{
  "norm_position": "pre",
  "activation": "swiglu",
  "qk_norm": false,
  "slots_per_expert": 2,
  "projector_out": 128,
  "momentum": 0.9,
  "lr_schedule": "step"
}
Rows from block 3 of a small self-supervised image encoder, named by matrix and row number. Rows with one number within an expert belong to one neuron, the router's apart. Each number is 500 + 25 x the weight over its row's rms, rounded and kept within 0 to 999. All counts start at 0. Numbers have three digits each. After the name is the row's rms in percent of the matrix's.
Before each expert's rows are labels from the 100 images, of 14976, where the router gives the expert most weight on average: "top examples" is what is common among them. Only what is clearly more common there than usual is listed. The data: telescope images of galaxies (Galaxy Zoo DECaLS).
# router: slot weights (model.blocks.3.mlp.router.weight, 64x192, trained with AdamW), inputs 64-127
# gate: expert gate (model.blocks.3.mlp.gate, 32x96x192), inputs 64-127
# up: expert up (model.blocks.3.mlp.up, 32x96x192), inputs 64-127
# down: expert down (model.blocks.3.mlp.down, 32x192x96, transposed), outputs 64-127

# expert 12
top examples: shape: star or artifact
router.24 103:484515517453489510496506452496486465499486473542544509482487499520535573502547507504462496509500487502480485484489521527532487492494482497495519502449493510473473480523482504499473521472496480
router.25 121:486529481502524475473486482489505501503476496550471513501503527544453550507532472478523496544508490487481539517535519490473451521523486487504562504469501512493506480490503478464506502494484537
gate.0 112:468490514482467516525518522482525489523505473518448455501536487507527503451500473442528488469527504518477487452493461467480500553514538473577510510524535504497511498473494512481461483451514471
up.0 112:497510480452506477492491491536488485494511527484464473475512498514478458515467522539525482508480531480467509539463529520511538476509520530463529462514511490507539523497523461522555501528495487
down.0 110:473508441505495490489487482457494501512528517501523503455511498502466494444514523529502481538444524494490497453520538508525506522503490509497502496510507494509517502509494505542505540489474503
gate.1 112:527522527499515489513451504508442491546503544520473522437498498457495524500484529490533510516505479500536466485508499507538534473489516507485527470500500484499467521501471533474497480475506533
up.1 106:505467514490502508551448498540459494513492478502480484451521475498481543452453547504485515506500496552540485462462489533510493468503514500487526490497517505472493476487477525465530475474503519
down.1 102:477486494479491474494492475500502465502491510503525496481526494496511503544521475515532515508478495512535539526507526480499410510503478544530452554506493496501495484506485512467488534521484483
gate.2 052:471461476469493470478470526471530507476472516511494535522528521493463501515479496552450497472487471452521520480486492521473486456474513530539510518540481521520531530488516542492479502487507513
up.2 062:491500499538476506539489462535523540510551445471492506522512452500534471490502510463501533546486519510469503483544533518543525493479504496495516455467503495478485488491539504523501494488495514
down.2 059:475489501538534515530481497478517513509534513512476480508545471515524494531499489483515486504558505542442474462483499521504479486503519465481502464506538494481474453486465485504512504500536510
gate.3 094:468508557502489509511466465523470492485493576495492496496485481529467503519484513531530527510528508470488482477505525512517472454503511486556475494518525472504498531496525534484520518509458484
up.3 107:524489485488523489511509526491486471522525475535521534536499549497472493494529471474513479521499503502502490540521516505472491553468518491474556504474571504495476490526493493505472459521501494
down.3 104:481446525518529519482510527455484477477452493487505539520524490525490541467526493482546499507504476471499469460504490537524516501512502518518498504475537488509479543514509515467481490538521520
gate.4 118:515527489488518478456510536453493472505489477484510492536504500498469491517495481521497474512466531470498499513521482523493466453514439508492503515540504493539504489489481506514534524537496511
up.4 121:486530514523478467513480477538500514507510532466471485521487528491460470519534477507470516494531479507475506512474543483446511513503531492459480479502504516514487511453468482576460492527518526
down.4 129:483488507507521486459494488452497486484494497516510507538496497495528540466496466477515496462510518472523480476518511499501481457478503488504513495473493478494477477485508514502531474523490528
gate.5 065:476508513504457504466520499524476467497481506471527503494533519540526446550512482476556489497499525481467490483473515487493487466504491501508477501477446525460539536544508511504487568521510525
up.5 087:511473483467498523523494510485475497523523470486487480509491522521513499506474509471513539527521526550481523500493516490505524567499475509492561479493549486486501501516501452483512511438529481
down.5 079:467490486537493544513501507490483487496522457491541512504503479558459542475498493482559515521553511536458467507472515500509486517494465508481480507529547481517490451462504513487506506514503483
gate.6 139:441487490469532519489517490526458530465539525503517466535515512497522483493538514478481490513560489533425511518457463486484536469477508497463517503509495487521455497496519490510527501509512531
up.6 126:550460505533520509513534511514461487478537492493526497523494527516494441472518489499517513525546480526454509532472501567497505459501504509486545458492491474559483502482524509481461478515469503
down.6 142:532503502514529504506465488492484494494517443477489464458536502525501510447515508491497539481499473525507441502500514459537542447505490506511479468523491558542507518493516497421521473496491448
gate.7 102:552501525484490488496490508503470491455489521489520444501551503486498533499468524500508508465464487550505465478520443484496489463532520503517468557505486491552516485505496505431516495483526500
up.7 098:500502460492465465482503487484531480492488500500559488500495507525519493520503493514504472489441486500543501495526543539526454504544499475526488508488478480519521445498500466472477504496502513
down.7 096:475541517484519500506490511517481515494513539488487513489489517457496530507525575498449510497544433510506515502472484452501484482497471508470466472519480540459514508483490509495535486499525507
gate.8 112:440513499535524506479509501497521523457504500497499502509522492544480504535511474488485519464522466517475531474504503514547512494514499500537539481492456498505465525500510477532545487506477468
up.8 107:539468503446490475525496469494479491505537494507489482502571497500491549508523444467573501501484480542523489510534538475483489566502515495483531508494525510511490483500496517507460468511522511
down.8 106:462496508477535537531494503458483510482519511500475514515512486510445503456530468486564499512535469533474470503512457482497530476517476522479503465487512491529478472490562544462494508525493553
gate.9 060:458529523516518518488508523507503529505492501502502506500495466490498536480511472500539493524491537490511481497497506490494493483533524488526519530513509472519489539518507415463519468504512463
up.9 088:507519480491521498506503487531501482556492527496477495456518497463481458505560499473497526456497461491500488490469503499468467523470497478463478460533476501519487526512486497510497497533513505
down.9 084:513524509474513491502498466472513527500432524482471498499505523504532475500541506461561502537468502474488521438463468540483464482476505523517480530493504511516490569519496499464501530522516508
gate.10 097:492502495517485490558499466485533510524490509495500501486507493587470512484514453495505509500556524508447507488465508524522470517536521498497507505488547479494461531455471526491504490440510488
up.10 088:526479547529495511474496514510485477461488496511516513518454437522493486491475516532493514523456530487500478489503501529513478455508514501540503512494490510484494521536515527452479485508521490
down.10 077:448491542492504498433492500515513494491518474482512529494454483522510504492504471496493486475493521499483475479518496488494483522512485539525456499479519507457494488498533483532515520498514505
gate.11 037:509514509512507480515519591499503507491518453488540527534477514489513482491515497465462516541486497525525536479534461529501501490488492532488534506504490517501507481520485468448492506483459554
up.11 036:496496451494542531516501459528471504500497533511462486459527490490514497520490485470538442465512506483463522527512517475508531521489500512464458436478488514475525514484523498529471498553501489
down.11 033:483489481526475520532476499519512508522440497433511516474506509523513492481494510505515496531486502492526474493540466508526564497506475466538479457479481468525487528492522505544473497492514487
gate.12 102:524469515479516481467506518514527524516455526500498474506512482514518515496491529490483527489524490509465454525521508535514486533546520469559524523479492490528479525506471477432467530498489507
up.12 107:476511511540465490487505516536535470509510493497535530484454466489498508527472459490491466448500501440480499435510489509524468477491495499541472484511462523502502519474492493544497494476485509
down.12 103:533494455496501470531481481525523472492500492496489467490478498492520496501491480524483481507500502512546488549498517489504540490505508484527535512516476511503507502494456459509547452490527478
gate.13 104:498512459463504489457495485483525486503509538477505441479455530537495483525529498533549487516523500512514535439493503496496514501515509516449485501521528484449506519508469500494479483453498488
up.13 115:518498495499518525526513504508481511508509457507494511513503510440530499519511491462510495478508495462504491530503500508518520487504490511498518437519472513504492472482447512515520496529526495
down.13 121:503477477521570509520498502463478486526520444525453477503536497528499454509485491517479515509488502500502490481513473525544502499491515456542508499504520482497500513493498502488468488486480485
gate.14 161:486468513539497548465519499465485519487526471481510536495518479486469532489481541500517516524497444518476488530517500515507556504471492515538482517457536540514526491483575501468447512507504495
up.14 155:562511514490501492528512516566494504503481529504503500542515530447554476520538487489434510525493475469532508485494497498485485506540505488473489466487453481494491503483445459514539473533506521
down.14 172:494500504515484535503497506509509509477528499524511530503507499499460475488469535544431496463518531511494498480491519480503524459475511479487504497520505491529511498507519538495503492506472520

# expert 23
top examples: shape: featured or disk; edge-on disk: no; spiral arms: yes
router.46 087:498499504500492493472515497543494482509483484508534500489484536504480528521509532488487476470481461500486492545469462472465491485516499496478450495554513503486489454545474507487502482486498489
router.47 084:478494506480478493474454549501478500491516504496505507484504494541475482532525504476534465469524472506549534492524511453481491498507467496537454526533470529507492510526475516501542515498516507
gate.0 022:503475486525485499486521492494545523535502478512529534485506541507448494513488519522480523480510503531465498517482484526510534515482489498549502556487533518484480534522447425514499512510488473
up.0 023:532484487511530477484484539486470511497459470496528458484516506511487531477481531482515502500490524495500504549512499526537496548474541500486495479524541512500540505493485485497479525467481478
down.0 019:487503534544496498489515510503516526513517486470526495455489462504444522480504521543509528510503475492502499527492478516478535502478483512495455519559548522490507506520503495505487508465510515
gate.1 129:500504507508486531539508506495474513545499492517516508493503485470539472513483503464531453501515452532501498503507467481517525473523491518490482511504452468503451459484492500518494494526495501
up.1 129:518467510472498531541512485458503530536523485543513493517474489488547501516499488460504479498527446504476509471493475529513499501558481521487492488497470481484468484488518493506473478522494487
down.1 133:522530468485523521496524497455478516449508512559490512549441515474514518500496508487511530466526499459471525517461483522505453497480464512433516522523564470522503516495523488459557504471509481
gate.2 096:535473519499554527491547510484511516533504508537493480485511503485484470526479498550496505532504525485515523529514521520558517484487505511510491517514511509524500476498490424472494520502493491
up.2 115:455514552517489481433511546490504500518479443485504525463515472509475475510465495485499538491514495493476512503519474485515533497522473464533489512496496517526513483487475472529470532503474503
down.2 107:490499514511499478454489527481532535510558461506534488451522510521468483494484535505475498484508520503491533531498493475502523513517439457506532529472533531504513482515458481498512482507461501
gate.3 089:509539468526487493505489483462497508512508521518517507508541488492509522510503463474482512493491465513500535482531497465501500521480510492491519518458505454543500472465468533484490500503486491
up.3 098:460527496509475513486503507464487482527475513473519498465506477536522485547493464504470503512467513481507518471482504495496502535484512467513509530477507473506486511483501489510517460482507492
down.3 089:477514485524494504529527489513470475490508494504489508455493492502448453500488504469491508489564482478490529507478478504460491486506508522502510494492520496509478503523548468504465496522494527
gate.4 068:462519500521446476453521520492469489533487518506541534514495490491456557476463482484504494474465493470509557488503515500505481476528492508520512535501504514542511498497471499512467529504484502
up.4 076:521483505506554501581467499527492497458534502485459452466515529505533485489519533489481522524522472537488455492502515480502505481489498490480487480530497486489473473497495512467541522525545530
down.4 074:512515480476507500525498471458473489496471482566476487549489476490550523506528482482491529500473533500522482478533483498533478478474533471546502517497485500515475486455534518482507510509525512
gate.5 076:494486529528479482445509534510519497492447481523485529514505542537458554486483485544509548472504494474554505555520471463508528457514497466515487513529483541507503512489512488495481516507490513
up.5 070:485495525515499484465487518516520506488461483518515515481552521488482576460499504550488514458481514509518494497501491508477500467539517492521490489460451545480514540489500478471503524542467503
down.5 076:500475482507490512497491487501522517470505481475521528475502532512485558463511510532449542495489472533549516535513544456494521511503479474494524507520526532537501491465506520478521486497486479
gate.6 110:483475531463520498515489552559487523471439500492523517483543479457503526437516504527489464510500547518523486504488530524454506488501514504500520460490469515490519522553477472498502522477449501
up.6 103:505478510538516513494480516494487523482422473511476462449469538483508498476500493512496478513492523562555494449489502485441532467520509481503511516515480483505522526492472475526452514519525505
down.6 096:470494506487455503474507485498509546473517468501501494535496517486473529501499505516428465478517471497493467485496489478509568540490541481504535472477529553508506467483463489527503534490487466
gate.7 122:487496479517514497512506515503509515516484487495454471481524510436478497510504459498437553521547526518532552471496498497507497493498502508521520474530427515499540496496477477458476505496466479
up.7 122:508528508475494511493510508490498518487487523474525520513481505503498533504510523435538489537473528524524554508498491495500481565477512516519509548511529484490525485486473484514514525511492466
down.7 115:524516511525477507509524488522487470534453531520493499490482504527483483501517515510538460550537500500501524499472521554502438490526495532512461475500487474470492546534506487512485522500504530
gate.8 133:505530504461477528538479467514482526495503536484515512525458483516535492487484540480519528510497499488495492494477506484485508523480498508491466470495423473505512531494508522481483512532473525
up.8 121:540517491490503495504462460509477497519469529479501480487478499480524469485480548491524539516491511488497473479474512486499482507485482503498485460495436501505518540526510530472507479533477515
down.8 131:482504500518491509495494546536522490512512447506518499507444545506516494484492492485523490514531483522555462533508473491477504494514510497483489486521481489489503452496490496487468439534499521
gate.9 106:503495504533515493458493480500525494489518484485505496491529484506438481512473461518489484486452512508475471542503499501545495509470520487526488509494512518508545513486484507554473480493492486
up.9 103:519476504490489514494510530503510518509501496492516522495471530532574435514525507493506439558528475507496529444485488515452515516524488471491502504484480490527486499515512445495492519508496499
down.9 082:471482539505523494474498535486488472504496478511476507496478461486527482511529482472439467538492515450468511477496504544522473517502499475527498484497501505504503512460532468524497508475493503
gate.10 135:581480494475499481512533494480468494502491474520493512506500516475529489517482456526493534531461525535485519512523492502486530491509504526481539507487489473528502446477504488516469502540545464
up.10 124:467488486492526545499470556567475481491512480503538501504473486503479518472504536499476525502540495509489529471470463486500455499512470483484514546505527505486525522514536504444514484488495545
down.10 140:519502497464503457510479517517495465507451493498488496486515509491451459506543485495475536486470502458543498497476471513474521460469489509495462461506457508501511528475470501493507471504478553
gate.11 066:540466503534486486482524552489499499528471481525536508523568503524480563531494532514518469496509521513490514519491518470463485541493528510525516547445499534520519480511486534479507500491491485
up.11 066:502470507512424513453544477481519475517529484491504484495479482494497537493497539492483515504477514491514526483499530536528487506494501525554528509464539532467520481506521459483496554456470521
down.11 067:496477544545505528518462535551537507487535491497493518467496513469460520504454514507499547492521519521541485528510507496502513499508469518476506473482478526473477444484509464524494488502511486
gate.12 046:530469516498500494489494499481505523532519542506471484513522524551478507492482483497508476555509512447462485489465511521503504518486504501504536521553488502514513507495465495483502531466502466
up.12 061:519522528495488521492497518533495510485514490482484476526480478494524539480505519499492500503477513513473549514543513509512524477519508531489476461474449487476500547480516481493511571477471495
down.12 050:503482548541493509525457469503512519478496528483506489491516478520478511511514517529517523485512481529489505520470513456546472516490477494483523453468505503469508521488504456525498521468512491
gate.13 045:485495431501478487472506498478489520507474489498503516526454518524489518511531464511504531510510496507524550538480520495504473555506506486462569496463490495492508486472499485493497492528443516
up.13 048:486490446489482493453486490508489529510490506490498509490476489549485490508535468551513468498453521521520538485500507505488490578529494519445552512464482513490520477513473451501472486526477512
down.13 048:510510451504492492465502522512495525484506517479510462487516535485497480502512477522480468575500505474510536497481484508467522505551504545448510491475476521483507492551485465513487502532523533
gate.14 063:486507521507536504526493531543496488534488494488496481474513520489488555449518474513536498458529502522541504478548446495494535471484512469469475544495504501490517494496444524479527510465503490
up.14 063:543471511465474510456514472498493501488530530508525496507490475515496413516455508474521491521495525493463458504439531516513453540511491522569500498507545506488490501519509521501489477533480483
down.14 056:514483509505531474518503526510499493483458521502512488498473507521470491529481491498537500484496516485483522521461494548522479506537471505508494546463476479509501542524513466514514529492487508

# expert 9
top examples: shape: star or artifact
router.18 107:532519543512516510462511458509515508479507515484453467474462484475517498480503492502475532484503467488483518531493521510527535490540515518541463495490473528505514511481524507502468497493479513
router.19 109:478523509518536513520515466469446482493498450492495503443499488493520515451461511485527548493519506515473498558503523539537506522467522507551481491472457540474494513470517506467469480526462484
gate.0 050:463494490502459532518496456498544516507489479501492524505504544481472487497477486491471478485544520517526490498520448509510514470504514495493475476508481488484473457494514496486480504478504489
up.0 079:550499491497517486551493534512522502491533505450506551494520543481493520489455522527422524488487495533456517514527526450488557488466521504464502508493482529521528486485485549497516517493506517
down.0 074:456517480507487512470500479457477485480493475552513489505500492523483531496475527524501521496532485483503507480499515547497491511489483494553511559509526505449488529508542480452498536462494465
gate.1 103:507520518554487490474511481456487542543499514505443490487508476513488457531510502560547510519533477477502479514497553523504510515481519525493473485474454475459461538481528470482507529503482493
up.1 094:461483490453553506490488524497499479489500546528536452478459514487528494514482529462460481518508497492533500467486472551465510450501498495471530522548494505481482495508474445479493495504524530
down.1 077:539507547510503531501494488541515513448509492495511490507504502501515467485523511520464525524481484493500457493464465492547529492502476501514493483482437489509513516518491503480506490518496516
gate.2 024:542475489499509551506517529481489525483500495496523539478511493454494491485565524492468482547500514491497487500546503503489449447472509521480503529478505480515542494508502511482524483510495518
up.2 022:469537489503553461467475493497512523514534496511507509471488482511474506518447506504486508490519512509515535540481465479532585481481491540486504480500516534498527417489483504498495522549450522
down.2 020:508533464492511495509557508450478531474563484496467526485500505536525511493470501491459552536492497499479448540544526526507558499491544502509506528536506440520504513494508482492473479463503483
gate.3 026:490533509490465497455499498502515514502511547475502467525484524504508465534516477546505509527503506526517509508528510551510504538490516491478563481470489486496503453478501451502514486475479502
up.3 036:511536476547498531500532529534500520502548432532479527497513488527480507470503508503503470471496505532458496561503481463541532497492504524455474484479506524529498488511512548490535507542441490
down.3 030:474520485513485502449522492519506497491493570465484479484467468511512523515479508506467501504501549495474516512532526488496517544502516506478506563471547489454472474520488504492473508495535539
gate.4 088:496484551497502493501510535484486500511449472520470496489473510500500488479490516500523508512516493489519454521469471484492457507508499484527487539523467488510510533496512485487486546471529501
up.4 103:502540535491505501529467558526497497487500474510520524472524467488495561503470532536504507433479517515508487477540482433516475475496494448470467485499494506485513512502555527514471496446507506
down.4 093:457515518472456507480504486541524490481508517484520469490500518512523526493458486486536506479507516511501482526537534465542471504563477500512500530530483496499478493495479489467513478492528440
gate.5 107:526518497521506453535476527491478483518459497512490481548495487508483504486471513501498498507485505501554487547535450500462493430554520504485563503475495477549494458468460528486488462498488494
up.5 098:519489504472498471511523510483508452489463535493496484565508481488487454467472481486480508518481521503554487548515479460483518463523518495518549541484502490554479467480464532487483480515516517
down.5 098:477521534487471551523502454516516536491492476493536502455492494519527497545497513467478489474474498540491519442507457511506537494519533473516524549476482500481494511503515502521529494467466505
gate.6 104:495467522487504485488464526577532472493451520459505475521572496519498529466497506490500478482537504526499455485516525443490494561546546462506493499486510484487501547478482511473502490475488485
up.6 115:504455483485496485497471519558556467505473539466514446482513494510531474488495519461535462521542493515497462465484520460451497548515538479491508502526507509501521520519454497485514472495506457
down.6 094:495540530503526543493499508502535524519530503530502484487499482524488450494510512481544500511514467517452546467467499518509492506502452529503468496478484482491487500490500573551473481503469474
gate.7 166:499459518431492502531495542462476470491473547512510549547500514497525498505492455495549505493501510480540508434529506513492476521502521479492516520522529474523508498489534466523484519481514476
up.7 162:506462510451496509532500542458480481484479534524499550553504513489517501505484462493547501489509506497546506439532502514491503513505510479481523529507544480517505499487525461513495509489505468
down.7 191:485525517516517505470522512513498542462479502528486506500472481518481468486521509481432532545522491495495526506527492509516505476499523479488510504491521475449483521502520475462522487480473546
gate.8 134:508461485488513466483500507501496516465471535501491468450509476521526471518500482512505503472528489508480453446472483489458521445536522489513527499498466508535477535505495491487515516488522503
up.8 120:531532529548470521513492510505510476531540435495501474552515526477481506482502521469471475560476506481521528528517500539517483542454508503485489500506544473445513470487473518514483502485504501
down.8 147:461516500542472460491474465492509502541529467474470506487477485536493478503482465490528477509482524529485491498499562523492483477506469460463482514521510539504466468509499509506513533519497529
gate.9 058:458498495506566527477498539485489482529514510456467447502483474486477479469474506468523503492564516540450524532524534485508525473476513515500537516463483488544523463494475472520493505494483522
up.9 064:469521517508532516473533523528466501476499532475474506519505506470518516487496510485515490506520483517483485493482576514499497491562528525465510521472516479494493507501507420534478496516524509
down.9 061:544472548484567490482517514536450515474495513538495495509525517508535518483525494468519524505501482495468509473478500504514518473476546532494497451499520462519521515499482463450537489485504470
gate.10 037:483550461546549489471498530524508474496553521498492486508534534480511484459511505536492523497492472465478398521530498481481514464508481520470487477527543503505479485476519479475519491529488502
up.10 050:484464515503560505495493510519455496516476539500506543531529523430504525513470489478441529487513480487503535580516496463522498488468512525491500520547498525494489472493494502514512467519531544
down.10 043:530477484516514517481511512459455533456487443548490547520517541513506502474498503545518518497518510517501489495494499484508507494500496511511527516489542464518520523487546492473530488511508473
gate.11 036:497472527468509504489524514512530463483495536497461505494470517503515462477518529485546501542490510497500470458473520535532446525524473531530492490468449529462524552557528486492528510551494514
up.11 042:465489515479502524537497505508503492498507506506451472502489488499562473502514532475512494552496518495483478449508486522496543480492474500482494506527437483500470541511502544494504543498503503
down.11 030:509474502497529486503511518497509493499485459474499539533505497475532513480507492459527456478440527472511482501516463471535497504489519492505501435509470480514543470496478497539466488491533527
gate.12 037:492532538504489526520492505515490546487481487537512503528470545507520501460529491497479493515523477499504518515503525530534489483503504510480515514439470452519502516510514455540480496540488545
up.12 037:486502490515512497537481453499470500495494510476450449534538531520535520475549518478482517535510453489469483453468528547504454527521516482503520490485539487505491545508506455516499522517500497
down.12 036:483485516497493503505499500519491546480487577490523491463493502500517540523518490493494497513520460524496472461494496506473497440520539522451502483511499461530494525538499492463529509509548476
gate.13 077:495510485495505472469480524515488533550470520448518514469550470494534505559502483480526511540513446480501463483518510463478508526472506489490474478498511496468536485539463506475465507516517470
up.13 091:494544456510512455475499508511511523539515499485487484471530461489533500514462503498532491499492475496493446518557511474486524471484500465494484453553505515510503486506483522485470511527523476
down.13 078:494467506497498483482509495482511510518480529529492501486473517477532465466499483509564476501517454483496512498500527542527467483484525503489479474507501487523474504502468468540483504567470545
gate.14 039:470483533499474475482476451461500490503504529526498528483546546513453517507473477534440489528495518505514494531529524502481479563514481505470530503490494484501450487489536485471485522524490482
up.14 046:510507503511488507522514523529476489552459499493511469527513496502526498537531535492560487507483497477508520461480506484497502489466532476531482458508468523469521513466472467517481529421501492
down.14 042:493506534503506471535468495498493532518488526496531493545471514476535507502526527520451483495514494517526515511471484511490506476484483494508470506524486519511514482512497522454519522508465510

# expert 4
top examples: shape: star or artifact
router.8 101:508487528491495482495537524518516482470503479542500539504455508509472499494585508503491525460499491493460534553503514489484480499496475525499475519518509528496492490528560488501551508482469507
router.9 104:511530487502502523471521499479525484480483501577528521513483471494492523505523460483512502462520492522492544592499488491488481506536494450504483484499519530513480473501492502503514517499483522
gate.0 168:474489512531533499523474543553516514518507457449496526499453424508507515496481511484503476524502474483502514474505469542547488526510515497527505505456486496491516498513494487474495523442472522
up.0 169:537481504489478469478518470455464500478494529547513498506539562492487492505532472533508538474487504508498530509529546493487482491472506504477502490539525504491484515481540509524505491518498470
down.0 180:454479502510544485520469497509483471575532518472509502473510502529535455501502470522456515522505497511510521498468545507481511458492497494474512510530501531505478483505464503516504545521529539
gate.1 044:467522506496524542543515509469499488483516554517489442508548499521500488521526499501469478543561508517505548478487486476497521487483528463484490510465519463457494532526495507469524513485518562
up.1 046:495534468546464488475512458483497520507527493495495518486516466471472478527500529561501495489490499535492487538496554475524492488514472491494478501510495487496478520529503495510522523511478472
down.1 044:495516479531493542470494517503472477491490514492490505489468496488445489454518512556470496521506489524480530500484528487489503531535485535447501527491522503458509467494552512497497491527486535
gate.2 152:483478536495542529504510518511523539469521513493537536526461497467518520490495507497457496486540452519446510496502489511504522483488512539472476523496511541504497484488524521488479517522500507
up.2 152:509503470516506530496523515518503542457535496497509504523466525477491508477485507519468494458529498544452520535512524487472526507511497532439504510474551507501510474486512513508500526521499505
down.2 160:550502441488487472496477533549508482526499558489500438495497536462527529506492527506517493491505478460555459514481478476456533497512533498497503478508454505513515521513454483488506495517529474
gate.3 135:527498493502493503530495546497456481484497448506532534468500465504523504472440523474535517522531546512509508497485473469512452473500503493546527523507499499562518474560544536466514492511450480
up.3 121:518485482500491520543518497501459504463471513537529510462561502482498491526517529488522519467495501531511497502537521463519485493514530434487486498521503512509499520515499527508481491539522507
down.3 127:450490501520525507495499519519477528471481487532479475491515498420489451481535547495487482507499487484525492505496489471505546449506481511466462508510516481480487535475471494496528452496509481
gate.4 169:483509511475481485536471471461488477520502515481480521497458504548496503508501493490534493528458522474516484465434552530504492524499484511505499456503477482488467535500450495543503488506524498
up.4 162:503486500510508515473511521546506521466493464520521480479543496458521504492497510499477515473522489519491499517554445465522512478500505485507511527490512515510542476522567501456504491494455474
down.4 197:542496500506529468499494510515485447500440475527511506530485522464538499456517501453528488490457466462493476518505440514494490472507493513552462507500474505543522533471498499525469487543499521
gate.5 097:487501441527523516489545478541467496502508479497464456517517501488499478482524495505516525486487459520516492496512483500490523502518500526481521430475510518526499484497483523514486429536471496
up.5 096:512464510471477463495482524503512466439493510497506513502469500498517515485467479534556521483509534485483496473500506482533446500524490494482503544495516515468498531533483508501529525473496469
down.5 094:501493534510462506502471488513523501487506514484580521452483465496482519470492513491511506515525528553519499493498518457515474524496470506497489515507516505505493434494480530465493527517493489
gate.6 159:557516497491486511482511534518479480497460548528498507529441489484507506477472540549487497558492516547509492519521532516508518516517523511471492496493501448486513519518488488466475511519472545
up.6 163:543502489484506521489505533518470493486459540522502504538458499488509505472488541537504484558512524553515498521532514507517524518528528502458499494486521440490511515515508484484464502523478555
down.6 156:517482499492501513495531490509505506444522469511490530532516481527527502486501520493505538475485513472475507510539521504547490531498498531494511469507535506447505492499515508448515506503433483
gate.7 096:494485489517492513535482524522503483469482516474512495465533497536534521495471493491501484457530458530498483488565495445540559525488560502453504476494510475464491485477534522498525548504496483
up.7 102:509478498512496502525474510499474506485490546464500476498488502509516550500459498527506482469518472501491501507543530452505566524469549499458480481490500503462511483487513558460525519516501487
down.7 086:495478482487534483527511540465522495459501514520482510534554486517473505489505482508520461496508505501481502506508487443495476527499499512447502438478504486475515454518478518502534495535507519
gate.8 045:483498518494507533554515521508514527509495534488486496509491543503498472514485522501469473565526526518486509474525491469494508504475530489486508498480506474461508551563482517481478492460501557
up.8 049:538527462522480471496488463486491473494531452514516494512515466505496504511525493515500513435490478486470499525487510528480473475513481490496484491554516509543487479460486484511528508541499472
down.8 049:487522467528494497473491504487489480487473484495500499507446532505466488470500487552480479505497492475501538478493480524483495511492472519465496532491522485491529506486550523514474482521458535
gate.9 130:561516549507530486477488546512524495476480493471538523483501527507475506483494523532449499523506515542495521467547522477527505472477528481522532502495522512460494468528469531491520485519474558
up.9 122:447502454480478498522503466481492497522522504518472493515491478468516502502512484474526489502483468460483501533458500530487501506503459553498464475503490486522519534470553468513502520482501446
down.9 109:543489512484513505505503455538521500451521484495494534470495459511515476475502496491458507524509514485459519463445501509476518478523542531483489535533480484530464515515489499469494515549475508
gate.10 110:489466489477533521462500502505503465514481536478492470517512501486529502479500495454524546519468511510518552468499533506501497478471510516502491482546489521501535500464522480509455527498547514
up.10 112:508519515529501488527528456488500479531498467525524558500500470500517517481453483458491528479511570538484534534490464480520495509501515519535536501495492487503536458485527528483490510506484516
down.10 114:528527466551489524514492537471531490530501535468515513522478487468470528465481521522475533530493496504553515530525480461509492530495489524439515505484523509477521463493509530459480489530469569
gate.11 053:557512497524481513475508520554501480475510461481539483494520524558507475482521485491545475526499527495520491522512453494502512506518510496482474515488545486517541481522528487514460509499441499
up.11 054:491531478494515487544478466495498499565489515532487500454492465490536512536462499479485513497501501506486526475481527472503461484473472505518478471512465492503475473477476521512499479527541514
down.11 050:504528481508495502537505462509468474513483495509474473488503512502505523523494481471516496502522509477475485448500519531507486501487538506551499537485468477504508536480536510451492514495499487
gate.12 021:526435508454483539503464506510474505452504509495522476545513535536463488469479449553499526544516528487478490463505515510507508513504520482499509520466544482531501518528507509495522471499514463
up.12 025:519456523469461524487488490532469499465502534484521512542511520513473512497506490520489507554507495519482458478515496485481537498495518529512517534496554511517522522506515499515492500493509476
down.12 024:513483523471504477511507508539509525485513502515515538483539514526526523483550477473505512528489496555507458450511534492486509524499474447522519453500530535519495461528488478525519509497499497
gate.13 075:496513493522527507525552517470445498546517455489494521479511507473495486505477505483449494457515438510497534534514494486481530496468536493513488483508508497492484493484510525528479508516495542
up.13 076:461496495473468490498493481518506492448503514515478514507479526530504508511494470518550501514498559513551504472523503476533458489553464493528508518510513483466521498549523499463502486461489485
down.13 080:493501528516486489501492472500496489487541515459536520459480462492499487471494517515507496549505531556486512528498534485509469527526437512471513517499529501542493435487500491518471522537500503
gate.14 113:466509514464487512483522495514476524517468439513501503527516498509511507502523500491523460508519492479488524501492484521492526523480495478515461506505419520459469502467515480522513531440501527
up.14 123:524497516525505502488494495465477496499484491541515498478506475521495566489476501546517516483499501500458517535494507485541491427513514492530503469504445491494495501477521525524473527495516475
down.14 118:490523435539453511513501502509499449521500512513484480516471477514496475516516496521457541502529497489512501543547493502494498504500513490481468505529461478481517489452518495495467516518471513